From a checkpoint of a small masked image model.
Model: 6.3M parameters, encoder layers 8.
Data: trained on crops of objects in photos (Visual Genome), 123503 training examples, 17.2 epochs.
Rows from block 3 of the decoder of a small masked image model, named by matrix and row number. Rows with one number belong to one neuron. Each number is 128 + 32 x the weight over its row's rms, rounded and kept within 0 to 255. All counts start at 0. Numbers have three digits each.
After each neuron's rows are labels from the 100 images, of 14976, where the neuron reaches its highest value: "peak at" is the part of the image that holds the peak. Only what is clearly more common there than usual is listed. The data: crops of objects in photos (Visual Genome).
# fc1: MLP up (decoder.3.mlp.fc1.weight, 768x192), inputs 0-95
# fc2: MLP down (decoder.3.mlp.fc2.weight, 192x768, transposed), outputs 0-95

fc1.10:074123169102078131094140143100079130163119106154165133140129142170167153156122141100118154142135159134109149086100143146130053104133136158136139157185148056075181097130132133128098103137143103143158167088108137178104197090136115128131112107127092215095145011115150109136153105136125175106
fc2.10:163084114143155132125128110083179119064119063127106176110114145117164120123078117146112133115092132116173147184085083116127143143156147117114123178123096211186125136117090117136124163112134113159115180149148179207127159171163141140129148146109136112106111163135144128141134145165136118135
peak at: top centre; bottom centre

fc1.503:080104139135085175091179101149130082105114094118126121083113164084140113133140124151130111092152144129156159099104158150089153128135166175120140113113143116152150133108109140094108102124160077149076148124192114158142116138130161119164108097134233205154128133106156124126109111142103132095
fc2.503:100090129147094164085095145105157160159106102128095114128115138136142129101128087130137185123092085097109128110163129136080192166147115137187038151108163149133153107136105155149128132132085158120125126080071140082138082112103145139097177112133125113101074064123073135185066166109079140155
peak at: bottom right

fc1.99:123145160107142108169069175077161134166067134140150095165102199069106142086142141099120145145100155164149155114135124143110146123104183166161104145204129067130146116168084176147137108113111132189122103158059119113166118123143139122155129127077138150110176145140131120103098089155132131187
fc2.99:159091070078136119123126192113109096159100158139143152109140137156147121140148133134113120150127148140117181148144113142163114156154091147131153120079145174104088135168156104150116136096055083152097121120074193142111077146085120155136134146156075175097135147075213131139138108086155090149
peak at: top left

fc1.55:125065155129118099093105082075158112111138155092106111081108164203136132119159111167093133129128139137159152106116119144157106148152182157127144140183165087159164075159120175152135152107078074111094115158145215114133140151161143131099125111115123140195073098127142113123052128103148150150
fc2.55:147111082062118155126128159141098102132110137142121131157139088106076111142123144143152091129144121079124152142143197111138111128082118179095131166084143147121177074164102210078119144110085135168157140089132125250109105094124118110124150120108127112117111162109171141161132129190088121105
peak at: top centre

fc1.214:179162132090167068088114155113134140145123047096098098034161163137134117116046131208218157140147096109097127130128120150072083121090119082110130114137068135109190128104148138168134135159104117142113151119117145056098124163103142127159131118152166099120102164107087133178091115073108185121
fc2.214:138120155113128138126124145126123150169106159174120127153123127106173132086110152132110120150142177157096108099114099115095128128090162091139055128117111112106110122106105095105112154154233125090106103146189119150123152003138143199136139194115154180154179133158133058155133126145105104120
peak at: centre; middle left

fc1.188:125134151109109104122149155114138130103118092131132116090095192033119168118125130195206119117178109084140143136119149076036130106120118161135132135146117123085126117062124101128067129192183119110093126083178091204097127133126136129155140110116180147129136132087151129098146103101149123050
fc2.188:121094168155029137072118143094150118129164090150116092105103118140185117121083090123137134154069128079096091121144133099129163110156133111140072184137175118132157112102096130120117115129118165142145063106097116063156151163105120144140122136112166121092102062124097061184055139112077111142
peak at: bottom right

fc1.79:170093120100116142174124185155175107119136111129167120145143152094162092153123140181120139180164129155170132153094173134110177111098151129145169143187114106115034105077130092123140157117116154176151112138129098111095163102118130143148098124110184095154171166104146131133108084145160076113
fc2.79:192203086120140122134127158110188120137091141104167111153110165129140105081118213095127156101151152106123133148138086122109190132105180136142177076137167150133113139142164133120102146125118119130158164108141156149146165143134111156130092127150078142100156167177090232124127163122117131194
peak at: bottom right

fc1.618:019118176095101100073167154104131111103129147117165157139136126124160111118173172209101131138127133114119127088143108050055130098135129130144068120147132066118131190157207158125164080135166113140133176141192122143129176156154091129126143166175144114120137109157162160099129155137118131089
fc2.618:147071130119080125144139101149027119147114123168143093086104129128101099158120072107144139149121153091063124134148170158141142155130106141106139100062155194110170141139083139105124153117116160087111090119131047095122099153129121125148120139118125127144136121126109085092068104144151157052
peak at: top left; top right

fc1.107:080043159079125094110169141110137107186112117152151136187136174106114121185170132116156096107203129114124085121095103102119085122100143132135123121054068141139122190163123143172169149135175117133119183136161127088107098129159160160185157137124136141079160125132149120135156114183119128145
fc2.107:119054102110107123131095163120079091103085119114113112082147133167100197153187142103161123142161130176125094127100154150118139151087201124152168204214198139137136130119101170139111212149124109111095112137113104181110107089159114042124085115146172073115171125126095157154130141149126142146
peak at: bottom centre; bottom left

fc1.190:153167149141130141135147087154124112101091184112133119134055161127149156155132160125081146135164143157147063097096100114085146076193165137123084150071127139163159125154124173130157124103146138117063126128117126122154083180100117140119148086139133111196074151109098132098151098054120136141
fc2.190:100150069059101152145121153154176176168090097123128125125114153157086159155163126123141122120138208136106116139122026100104142145094127128113097132120125113112130105079062153097094099167167099167117197133163117083105096156162099084152166176148133151219136153149183174081125126109156135179
peak at: middle left

fc1.219:123107129194146134119107118115136164143069168161124141173146111100139127167119146127157102103118120130144115129160154082097137101154108040136149126179116079109178150136141106197125164095120140050100128144106098163090143143102177126140079139169112089160172157144108128035193141144111172108
fc2.219:131120122108130118146116159112135139064088063166145087155135143145146149152155165133101132122144030156114152078130137131154154072122122150157136118131066120125106139160135165173122135132216115088129097109146122088083142132145143179095122133110159144149204116141187122062167131100119121187
peak at: centre

fc1.58:188106140070181106165124160152183109174132109131177108152111203118145124132118162090125121154104145157077160112145146130141098145131167135082096246199111021097045060106096096129122144185146154144148090101134159119077122126148123189151179146153128142142115056169119115140141122176103119129
fc2.58:255194130149087138126132149121143171158098129141120165123119109086105142131072078103139121123168176167161133152101055129131099134074168099107140181181158133139147143135166136160130066110139147152132168082105143113104103104125134125086117161145070156100141153129174187146119146127150134124
peak at: bottom left; bottom centre

fc1.151:083082086079057151110065118118114120123123121130150115124097087128129100132029120131119096138124094094166103190101089062097112132149140152210067107134145112160160139125198141104164130133158181080098169109047106112125091137130151111152107164114172122138159168142066097133165124127077128119
fc2.151:128191158209203110135174134126104127217151125097139051143134137109082116119126159122128122157107165093177128153144097110174098156151132146115145079069030081084126136149239096111102171096158108141100155133099170115156122092148151123132126118144108107124093135150177171099133116082087087145
peak at: top centre

fc1.477:159093128102157137163076188151143154139089093071146068126102188151106128157137154163163119207121101081149154079109145139101186140114160077092117158200090097077070092078093126093138172139068136135157119067088139127130178109150080155140124057116152100172101137116103115101121077157109097144
fc2.477:150143114108133136124117149117195143171049085121128068132091142146110087121120195091061134126135162162126114105115124121145137164129094154074165171134096097121169140127193120135123127125086170136144186107119118183126145144158142115170161049143135157035185216098127149155134142145105113113
peak at: bottom right

fc1.45:128150129136145181144027136129106170109137109111100142080099158137113097118116096134084093146108179172134130126127131166181164140137137200133125140137159101173146099137118168196120124050067108112125191124143183119127097145136120092081108110131133103108053126133110140156088165108150098082
fc2.45:112151125123144120119121126078162101085159088109139150143109061150102124180113105147138140145104099160113161103117121126128212116120036099141187132107127136201089107154114136130159035128137144160106157133160098136068101113146136139111152102133097109174147136104159072122198106119070091117
peak at: centre

fc1.657:090159142100121185138032089136131149113118138107082154255069135150137131184125080091134152117133124108156127131166117122137163126179144165146134142117123140182114113137127138089120098090141086097097174160107174113090102199129161080114133179098112077124147122180095148099112080167113109090
fc2.657:156166103155147122153135123114124100183111205192146120125121119084160106118047129130141149142130069111119127083102127140133113119128110100192200132101175142037105124100105094109110086147132103109115103136198121150159119175116109176111124137117128116144130148124137055184164075156162131134
peak at: top centre; top left

fc1.479:093104138161082144095154166153103103150113165143112111029124141116150107141105079122121150152104072132146085154152107130136149151154114090128123114178169093128095090114117112135128119138081125111143149144163042132206126130119164135184152104145186180172098117121128113169101165105102109099
fc2.479:124170099085120129143148118151100154121117063111163177126157065182092096132136188116159127140136156125087115087139187129084173115052131131157145087074021115126092129216145148120134164133112140203135135162118147178103154152122119076158118132115124123188119091095156132166184122148194151198
peak at: bottom centre; bottom right

fc1.692:012000200127110094103160091154121095200171132096162133193120211127178161133113171143139159144092135108092139149121203153116105125160179179133199139110098123102095140083104104142161135118111150071117131138103157118152124129077153131174131136142140082117133076125127130129141128144082127140
fc2.692:000067141095142137107125122111134117083166116156101100153115049129086154108127117124114122162144139129127117102142079133126103102095145125095129234185201130126108108125167147161115129122153137105156090127140143085156142065166108141117082110121149136138226146143139119180116127200095155067
peak at: bottom right

fc1.362:118095148179094156156212073135170190129200111100091138176179092124114119157109111130100108116188098119129142115119191153127115151150179177106137112120111130172058105145089137203120142080148115148097160122104145169141112175135180074102122064161173090114144128139132149097176142181157120098
fc2.362:071169125088142107142111126095111120130129127139113086064129157128109101135197174121160144141165139121090119115108120108085138174147147128145082122151115139144133114151141151090122169133050099080104084137137092154156126113137138178130108167132136096168137156097076141072098094112138152148
peak at: centre; bottom centre

fc1.111:000000222097139109145159142149178097162162193121149147210153169139177139132118173114111135175094150123072156182113159134098110122154184148140173110076057149098123123079131113167137122163101144115143160116084146129124130087147159161152149127106148132122127112142117105139119157184109109151
fc2.111:000064137103109124134144146126046130121151129170147127089119062136118151136116091122120125135125152129136113134123083127121127132114125151103105227151190090115099120151167119148123141139127130145078077154192126076108141083123101120131102134125159119125156169140144105178141129193104126098
peak at: bottom right; bottom centre

fc1.163:083116170074144104125145138054097112131096102177183131126146085120158169088143115153149112125149108135107105101096123118105129101097113156105133057111097121146135126172151159153130176107119118111132143210148174144148149143149112125141134072160194174121144181169126085156165156169132139127
fc2.163:139171139125114116094117131128052106130134068162146116164132178095103140149112091137123094160180052080152158117143129154078120105093132153119099059055146186129113124131147135154129160092139121161120162179185109177114112191129126130117094097123108104128051130149073156099122159140118105170
peak at: centre; bottom centre

fc1.563:104072123094127130089130103110128134119065163156149110183070192125143106148126074166098188126072119154155103174150206121140144117127107138073143115183155134114136128103107174178138145129009099202133173153137145147128133188137158085097132100096134145126102083111155104127105131172132119117
fc2.563:086112132118093162176134129150127142128107082043128162153142089124042143074074098131097126135156098103147092110159082105128112139124100164125163097100189142161144142144118164138088152105168118165119214095123182197161177172158130168134206180143108159099174141111152117144194162127112111178
peak at: top centre; top right

fc1.64:078239170081163189123177141058147165155189107142099121155149069145181123161138067134136094143135127116129135091066117138152096120127102181155148062148135091057089180123141137093084150156153067166094132120146158102102162152146138102136142145161141208099119145185160121119140077144115163111
fc2.64:112156082205143156122113126099107124128137084162082081170116171146089138104034110097161131176141154111109132141119089102132153183142185108172123114028069126128104122136145169128147108144112141158127124152123089132137162149148120167171092143124088087203119138111124092138077193071166125139
peak at: centre

fc1.409:150127120123076168126078101110110130100149154080133155170161084084123079096132102158053112136057114147150098114142121172179125159163158163168179098128193063138152097113123182189127151127092104106158160102130139146141144171149183123070144194139143181073077123182146141145181161134172099082
fc2.409:106122092108150135109119162132156107093155124144126144122125112110144133111104084119176112119154147109081156174120176157079157189127101142147160167146145096130132156118132168139161061133068155190111196128135084134099105122134151099118140121138113082125133122046113013133119105077138137070
peak at: top right; middle right

fc1.329:144176120117095097153227125181140147121139108109083132117160150122151162111117150118115158084091178170096102126167124162092141108153128187146163135138108104138054105089136194216144136093166110105120140085160152166130105124111164061157086089122132139125177120121113103120137131087168127109
fc2.329:156151139117115094130141112124141109057130165131158084121107125129168125125073156142111136134141063154113113129121152127101102114171192150168122134125121153146116157135135119155171141111120157130107011115179143104066132107110118199134098135134083143204060065160136185150073104125088154183
peak at: bottom left

fc1.289:118095146149098125089142097152101126118127119125148124145185127131143133138128168142143158132137102173199177149147128157091116142149166155109120145098126125145111138132147115130133146101161164144147126125150179108130154173125106133120085115153128084125113131188146085118118168127152128105
fc2.289:111085094182150142123131142123121124183137154140129145106124174109164146158122085149134149134127126169127107123126157134132115128132151123082167096112123148128121146123145099153112116128096109103146093140145123153117104137129128124132099113120131116134162124114112144131131114098096119148
peak at: top left

fc1.462:133149146051135141156071148116133164115063156067103144144161103126081147141174119165124169139141100171196180058114106116173181137170142150108164168198081085106102086146092135102160187131042139153104122099104135101205095111135131140111146097099184153138092147092150070141112119195101111176
fc2.462:149040185123140147124145120115154095131141098103104115131129064114100096084198103137128122142148133163148130143134142106106171176123125117180144166134109084069154119121156148166144139125082169170132144092147128164143126091087160081147110089143126214120121201053130098127099141159081152123
peak at: bottom left

fc1.588:162102122081126153089133062129187123132088132153159138144139144128142095115051159152144144145173154186074077112128150110152074076112091100097147086152067106108147144115093190161152135110136136119104144102190104121057188154052134090100164133129127094177142133142137094107137142114159193087
fc2.588:133149178159100117137112089136091171102154097149149100164151109096108193169154116127155110099194104102149125136137068104101159123149145109168116086124165149143127135110053120140161130113142128138134069139145142146107141123144121122110143170114122129107166162122169126135133109036077111194
peak at: middle right

fc1.707:113111169129090083108159096141105116174174168145130142142145146135150176139182187132057112174122086120156129173132186117131186122165147168138081148208145067153153090124113100123131085127125080182107113141093109108226138210104143098124099138106173136074144126136185137154146149078077119160
fc2.707:113106043126088123083102122155104176144120097136125120077127138092110186115128160097147123097086117096123134133136134077096116170060136130032151147091097139127118093157141146141151148120141118154129203132115148193118149073101085130132186147145082155123155143120110127148134125136120134171
peak at: top left

fc1.204:067106161095079123092146069152129114156119125132166137122065163104129110112136143119117118103161125106196108143119129131100129130149080127145116114109123097133140169106135085106116088145196122128103140108173111179093087126172103091145150152156186177135156187150154093107139133135137172078
fc2.204:100071091168165147101085087115176143128180176084133151117104147102146132112136088147105155089121124148145147091144183088122187149152174155164058189089208159160143110131099125110113114132071126077132156076102106086156177067126134129142098104149153107142077093069057128153071119143156131131
peak at: bottom right; top right

fc1.173:071103161148083172087160140128140108104199099173118085112120152108174075091098101168129102137127110101156111097046113110067161148170147162166111138115171122136127138116141110080150141133117109124129164096107147187052153092059139149164126174116103114169125126151107116137098107096108158111
fc2.173:100145027084188139140127135108170127155120131102125189126119094101126147166129190133104120161109178199131105163117163117100100149075157087076161098175101112163136095124128121180125060106151146110099105129193128122090153145145111076113104128129133154099163157092135126085176105152102108100
peak at: centre; top centre

fc1.402:117051129135162107092104115077148133100114114140163122117143066113126100122155095156107158128134139127140163144124132180154092107110167116069127118141127165160090072143102101149067156139091104132120141164109142085178213135100152181135112089130115104120168121096128093210102125110129142146
fc2.402:117171143135130131129130154152131151137178109180126137142145157122104091156108170125147102119103174158087128150130170115141110127114102120106170133142053106175150123138117132162108117099145155119121146106172166093192113079151154096122083104137181126131154158165105127089150124113059123128
peak at: top left

fc1.369:095113081196152147134049100123153165096101136134147123146159140104116071156097120156106107172187115120155122145176127192157158100075105163078130095133119113162226103150136163214113125096061071074126115144143113179079092124114131140121139140127149152070131114164159144091131141128172163097
fc2.369:145125097065128159117123084118128138067096134144147162144126118111152095118104157154134130158068097141103136108117131143118147057143151076170088106145122116079137152111190107139104104142141108112152181129120188099176123059140154126157103104143160130155146195117153068041139115136111128084
peak at: centre

fc1.611:118122131071042116161033095098081094132122082106131209156084139169163115163079117134137067181146104099125117141142068087089095109115151151135064097118120103155164128117126136159189141205196172101142117147061112111153102091161163176175118139133127132164145176177091090128127103135084139170
fc2.611:117139125201163088116131172146116141204183182130123064124142145120084171111143165115111117166065134114173122161145138119145123163192097131113112100081075074072130103082198098126099184093145124095115173125103168152128135069147140085139116176170103123131141060170141099161162076113102147135
peak at: top left; top right

fc1.444:149153126139138123110099127142180151121059138143133137123188144122130117170120155153191094146099146156109132128154155079156105051133095088108163168126123077109144140088164115199134184133116118056085087129151168187092177102112158132184121088107143147131121145126153137066168124102096165089
fc2.444:113128119136134128136107122094076168057119073187138100151116136126110171161144109153106143100163088164161142096120086135102157110147120126140064109166130136114125164146114105161137070120162147048138099129101065046086118107129167124089133138111154101148200110113129119085120135120093136181
peak at: centre

fc1.241:117199113089140149178156122117079148136097176181152125104141142176133147145126117107189070077194138162108134127136141059125100090130099106138123122115099173121130078157124131100180193102137124126095142109218109193115098114127143150120106152149131147162185120126154101077112207136096104130
fc2.241:095115152166101137136155135131169144169148133093120102137145136160161127164147076138141128115125093059127123116152123106093119116103134094177087142070195134099119135111095143130093091124168123179147144132122063124132142195098120186133230089131131155081121165120102164210149111198084172127
peak at: bottom right

fc1.396:119189103088152117118105097114116174106129126108136081159104121139162166144177156163066141140158123102188045128162137105134062131089142110105110115115123120149155147182173160070084135079136174156145090109121128114164142135135131107171141149133080117199187154175138135156182114103113160127
fc2.396:104064170145103099139122149158163151143138099134138101131135160152076150127089099125129134129133189077137137135126144117088130135103139098041168107095086104147125111143062137155119081123082139169087131159140182093083126129120157095124095095145135122097114174077176135099089126049122147204
peak at: top right

fc1.381:115110108107116154143083106167116146109128114129092151138156125143100132125129083141060108128178172114124148104119128145149146148127089172121102163142167065180197099158128216165148155112078111105119203113120145095159172132121135125132138109119158152088159179131134111126181157139162143114
fc2.381:084111114066104166091138127103143127090165123170111157080119102065091149135178127129181112112082123143112150137116120110117115143164081118136159057188111143107121097090158130120126063140115134141148198142148144143100117101157108099108098127132086086137107181089139065130136129071118153052
peak at: top right

fc1.762:143154139132141133106185130127141153152081124101112104142122136107117147084135142146161125152073072100129188126108170150100151076097076132163176143156133089157139082082150150106181142096136070119080122091166053172140133144144144101153130024140153146144087137091179150140154101137154102095
fc2.762:134149109139128132118133148119214110130144030120083124099124164107110162163093084134132168123146069136147131146127155138034092174102142151143095104117054146105148153151120124118117169146176134161159062130113129099157111133119125154120101080139125139098143104136126112139096082119125119198
peak at: bottom centre

fc1.174:050157159081177116108122137053181119103134151139121139068116129099106132110120120091128184183138158122134191108090167112138175143123153123157123113110156121165124043151104137130128114110125150084136077113125166136109109129222084177199116100145144099173103120171104139087101183125120082144
fc2.174:157112052137085141131130138162047142067105105104113154089113164141224130113200177139103113108114107179093116118064084149137068132137156122108131173124176183074127154150121131136101106129150101174113158107147124084158134123137127133132162160104141148119165134091078105173138100183120109059
peak at: bottom right

fc1.220:091092158092143186138040084154157164104141101112161139014102106173096186110168116118114115093116120164138131165126179160162113155146138107112084137171127111131157063162102131102135113123108101107120128131094148141121147104115144157152119124087169110179109099177145087117085126166127123123
fc2.220:120131145138108092091128142085108163097182130140111136117113132109141091075117128133146129144094115166123113104123108109094154144096098117172042128101124204107155109092117087138073144122158127140136145092139133103141119045141088115095220159121145207103060184070061110142199121136040113152
peak at: bottom left; bottom centre

fc1.221:100120141129108156123078150127092115114081116135093143209099116092090112164150112134162138098108115099141115133175186118112164138155095096158117141093168113090110122140092095030084153097182093097106162080167126192157108158117167165139119156121138119133174160127163100073125101151142095124
fc2.221:166104115191077134135126133096099130174127143159111066112107144144170156136114124145164133141106128116105095086109155115111125102129092113121105180097122175136145122104076087059110120110080089094143128129112080100118147115131114170120146117104164156140179079160106075209133100219164140194
peak at: bottom right

fc1.215:134140147057120116123153142088054132173121172138092113054103147130115070130202089175193150139113138174139148108147123144162106130067155105095069087144116146108096113140116133103068123080138086109146081167120133120083142103141133157135156098125129117201117106198126141072085120168113085153
fc2.215:121163138189108141114163146104141104171154086150132147139152130110115122128131148122145114143112216143095117152135145153089136151135069134145163163106070167104125118146150114138117147158112154182085204139088095143157120082135129154131122106116091157095185179101073066109123135072086107170
peak at: top left

fc1.528:184182092169148083143149150168140124167128154114117087106184221105127131122114137123165040066122095102179077119137051121129187179098110081117085141177164077123122151128132157123101108078110096160155110112108130128104107132075081091090077154123159046112142123118129149153116120109107175078
fc2.528:106062172058135128124123136116134098111115116151103121114138015138120119127143139115142137123134116126113130125122172145171132089151078084068140097111074111184146118118164116146144113141141122074150120138100135158146116142133149153137166071135111162112157122136115126112198115073140137155
peak at: middle right

fc1.717:255205152142181113154110151128116135170107117113100103120082199152156179125138118112129079115084101141157128126140144092132111064130122115107104140232232132184115088126142111101129138125106145116149093107109172109112144138150110134122169123100151129143135134127126085120106146052113118130
fc2.717:211151152058147134117133119130164106147143143131132164106104070130106120127119121116134132105158097107133096111136129108134142161078124182145111255221095110054108117160162144113116127126181157050106132108154119146159122081121139153079131105141151091123159124162117172158167119232129113108
peak at: top left; top right

fc1.759:124167090141180067086189119114111110139129054076088106087133132084107118140145148124195122113111095143112118154145134158095141134094099100138149103116154150114170163121182109081130117070089125139124096086103148118133147103113172081139090148122190080134134137078147114143136138122079127098
fc2.759:088104220120137164111156147134046097202147123117127130125139094103088152075124118126166111086160190139129154088110059151103131150200126171130060125132104091126109084141102130142120217109181150123119146119119120124144161088118131118134144077120073148088102134139098135078075157141155117146
peak at: top left; bottom left

fc1.398:082143173075093121127106120162185119127126153108126166127152231094102135116128168138112139128140152191182144144118137123128133155144094140144126122119133098117193167072165074145110100155172101155133165119137111176130100121162162123111100143123109206132107115187107106140176166137111124142
fc2.398:098089125117134124136141112119143168142107176143176137130129113124149124185141075127107141131127093126136120089128143097146164119212167117174125156126255113163116133130145115123124115142114132076121127099158076102096150130114114130163133144156102087146069173132103092133062130152129115140
peak at: bottom right

fc1.13:106093057110112104063134100142095088147156132124154104158123092139192107142084145130109089137152111144154156162138139151075104155162110176184058104109115222170084167134186102093149155093087159114143144128092105114128159132100156136155141170108136090170223144141062093154134141119129134102
fc2.13:140161131160173141137138133144122091184156099032151075081146149136115121119145079126094151126084193117145140104114139129157140127112164125164139106089073129137166131136245130142109149115205148168151099127111107101139166110129117114137144111189092126111146087167133155084100148137096088193
peak at: top centre; top left

fc1.19:101100119139171178164026085096130150088113132113111135140119151135086068137117086143118113139113167138163124142123119123169210144099146175125138136130131122172168085115165157167082114095079114113143136124162148073078092164110087151103129080094093132105096195119132125173123158134132123082
fc2.19:113111116091114149105107115086116127048095127170159151141126076103138127121119119129146120126121083172111117114165126119112187144100069110170115116117120130102127126133170119119126092131103137079121185131130135131130134110115177105096117117117111131159120148117146055087156129112092126067
peak at: centre

fc1.724:118143134128141165120104068128139163095158051104054165134061132155141153152113122149150055100143115151119078152174110110133072151168107127079099108138133127099106155156127152119200085134068098111079122146150120105094167146088183151091089132124135130037114186148131141107122114152106148084
fc2.724:138122130128233090130125090166107128135124172124116167135155105157199126134100087124134110119133134137167119114128195105139166136143121154184144137125104141128150136101129092129166162118207135149125131118107145180088111096142119072123117129138176147190104113086144069148079167103110110160
peak at: top left

fc1.673:099117144134074163136144102162121075177097037087089093161106101112150154141148085156108123112073147139089078155100103150150130091152178156084120078177153154106126124150124161158089182141114147168131139158173124140135123150129141156059122128137151125136135148112076055152107175151140147127
fc2.673:153100089129162119111103111135153061135111102105194099160134105151117145166041094081171123148180173147173146129129112132147079090084111081142087113110149137134135127076123154115110166111103100043157149129140110157128134130099155144121147118121130175124169089178154105133114126131198113130
peak at: top right

fc1.573:104208138107115156065153113102130108096120108145151150140060148076111153141126086124108126129134102099157119123089143131110166120202110120192107142075137122111098131111102123061173141140157084103132178097143099191075106123103140125165131117164113130114099168193148120092120087127154154088
fc2.573:133131097115164142115140134142191149135141132096095173126145142066162107163101203147129117139123153204145109149097135130099124117070157114034186116178100146155114134122107127115120086127160095053127152115137175092178130091143139123116105112153114115154174110112134127110182097166121110131
peak at: centre; top centre

fc1.61:083246167102143151077147148101167083109171161134139143091113090067160130150173154121072120119141103099133188108071174106161145123216136139106110102140119101093128124176135127105111173190101090083120167078074128125151150125167149136151128158125131129132074046180100109104162148111107063107
fc2.61:171071104149129102119094148114102150056122088091138061123122152141094108084114033110119119149082137130115103147111135115081108104032152136101128098025128087128144147119218154148128114161205155140129113117153092120126149149130121137089159141128143156112116099135139147166092125110089111154
peak at: middle left

fc1.104:100100139139076187094116087102077114080113140151080128136101139140152076146125132184123127125134122096149130091092147104116111153159171156151131117146167103164119067153098181184092145131096072090098116163138150172124133176159167157173152165104126162180143097189136127108143130137184123118
fc2.104:103126106139042140145121106153109119188114126129090127093080086106124139086041119139105128100132083108076129165114135122170163166087083117142108112121121073124138119146139130138148067097139146139164138139167097178204149124145124089140133159121130147148112172099120046195157124110119152044
peak at: top right

fc1.637:053000125096000057014102069091158106047127160107107152094146092132106124141138149116092161125097106159136156125133130119122187172147156127099179103144155181138150126141102160168109150144129136128148146172173137161102127167157172163121115110129135107145164106143168073135131109163186106140
fc2.637:026115206149147143096122132118151092147093094100106179120142164130122166139142111134123132105100147151122106139139080110135152151103099114152157072022168203187135148143054137119123126113118117190141116123143103128139102160125116151139112122118140135118184121152103140115084138155174104127
peak at: top left

fc1.748:056100138108073155092133113099107106114094143173144119082114069146164078149110162125147113128132117131124157137086109124165136161192125099110091074080137130159106100125169111104111130089129159132113183107102095153126117139101119097207182074174149124130125143158127101059119093081114114144
fc2.748:091167118161152142163115138078137153168150043146095173140183142131143159118111139145111087119190104129136140121156168126133165144061158150069094088091204112123115144149067167131127130109080106111084150125187083187123146063145121075099152155143172163205126073094159159118196136112215106141
peak at: bottom centre

fc1.732:140155156108150124120140129084153115098140115116106110080122138076127155128087123075171138104102115146076157105123149109055040132105102127097156177098062127146168085102167067097126149135111106125128104128091135159120141115157138169153102123138113116077145231151098108198088132088117117087
fc2.732:133130192121067129084097089096153156095106107122078128104129117098124102129097189116129129105176125209093144093115117117130124122146122112138083164158138099126100146162140124096155171134196131157117163144210127115149131093106127163153137196147090199180149139127138093203197124115120150101
peak at: top centre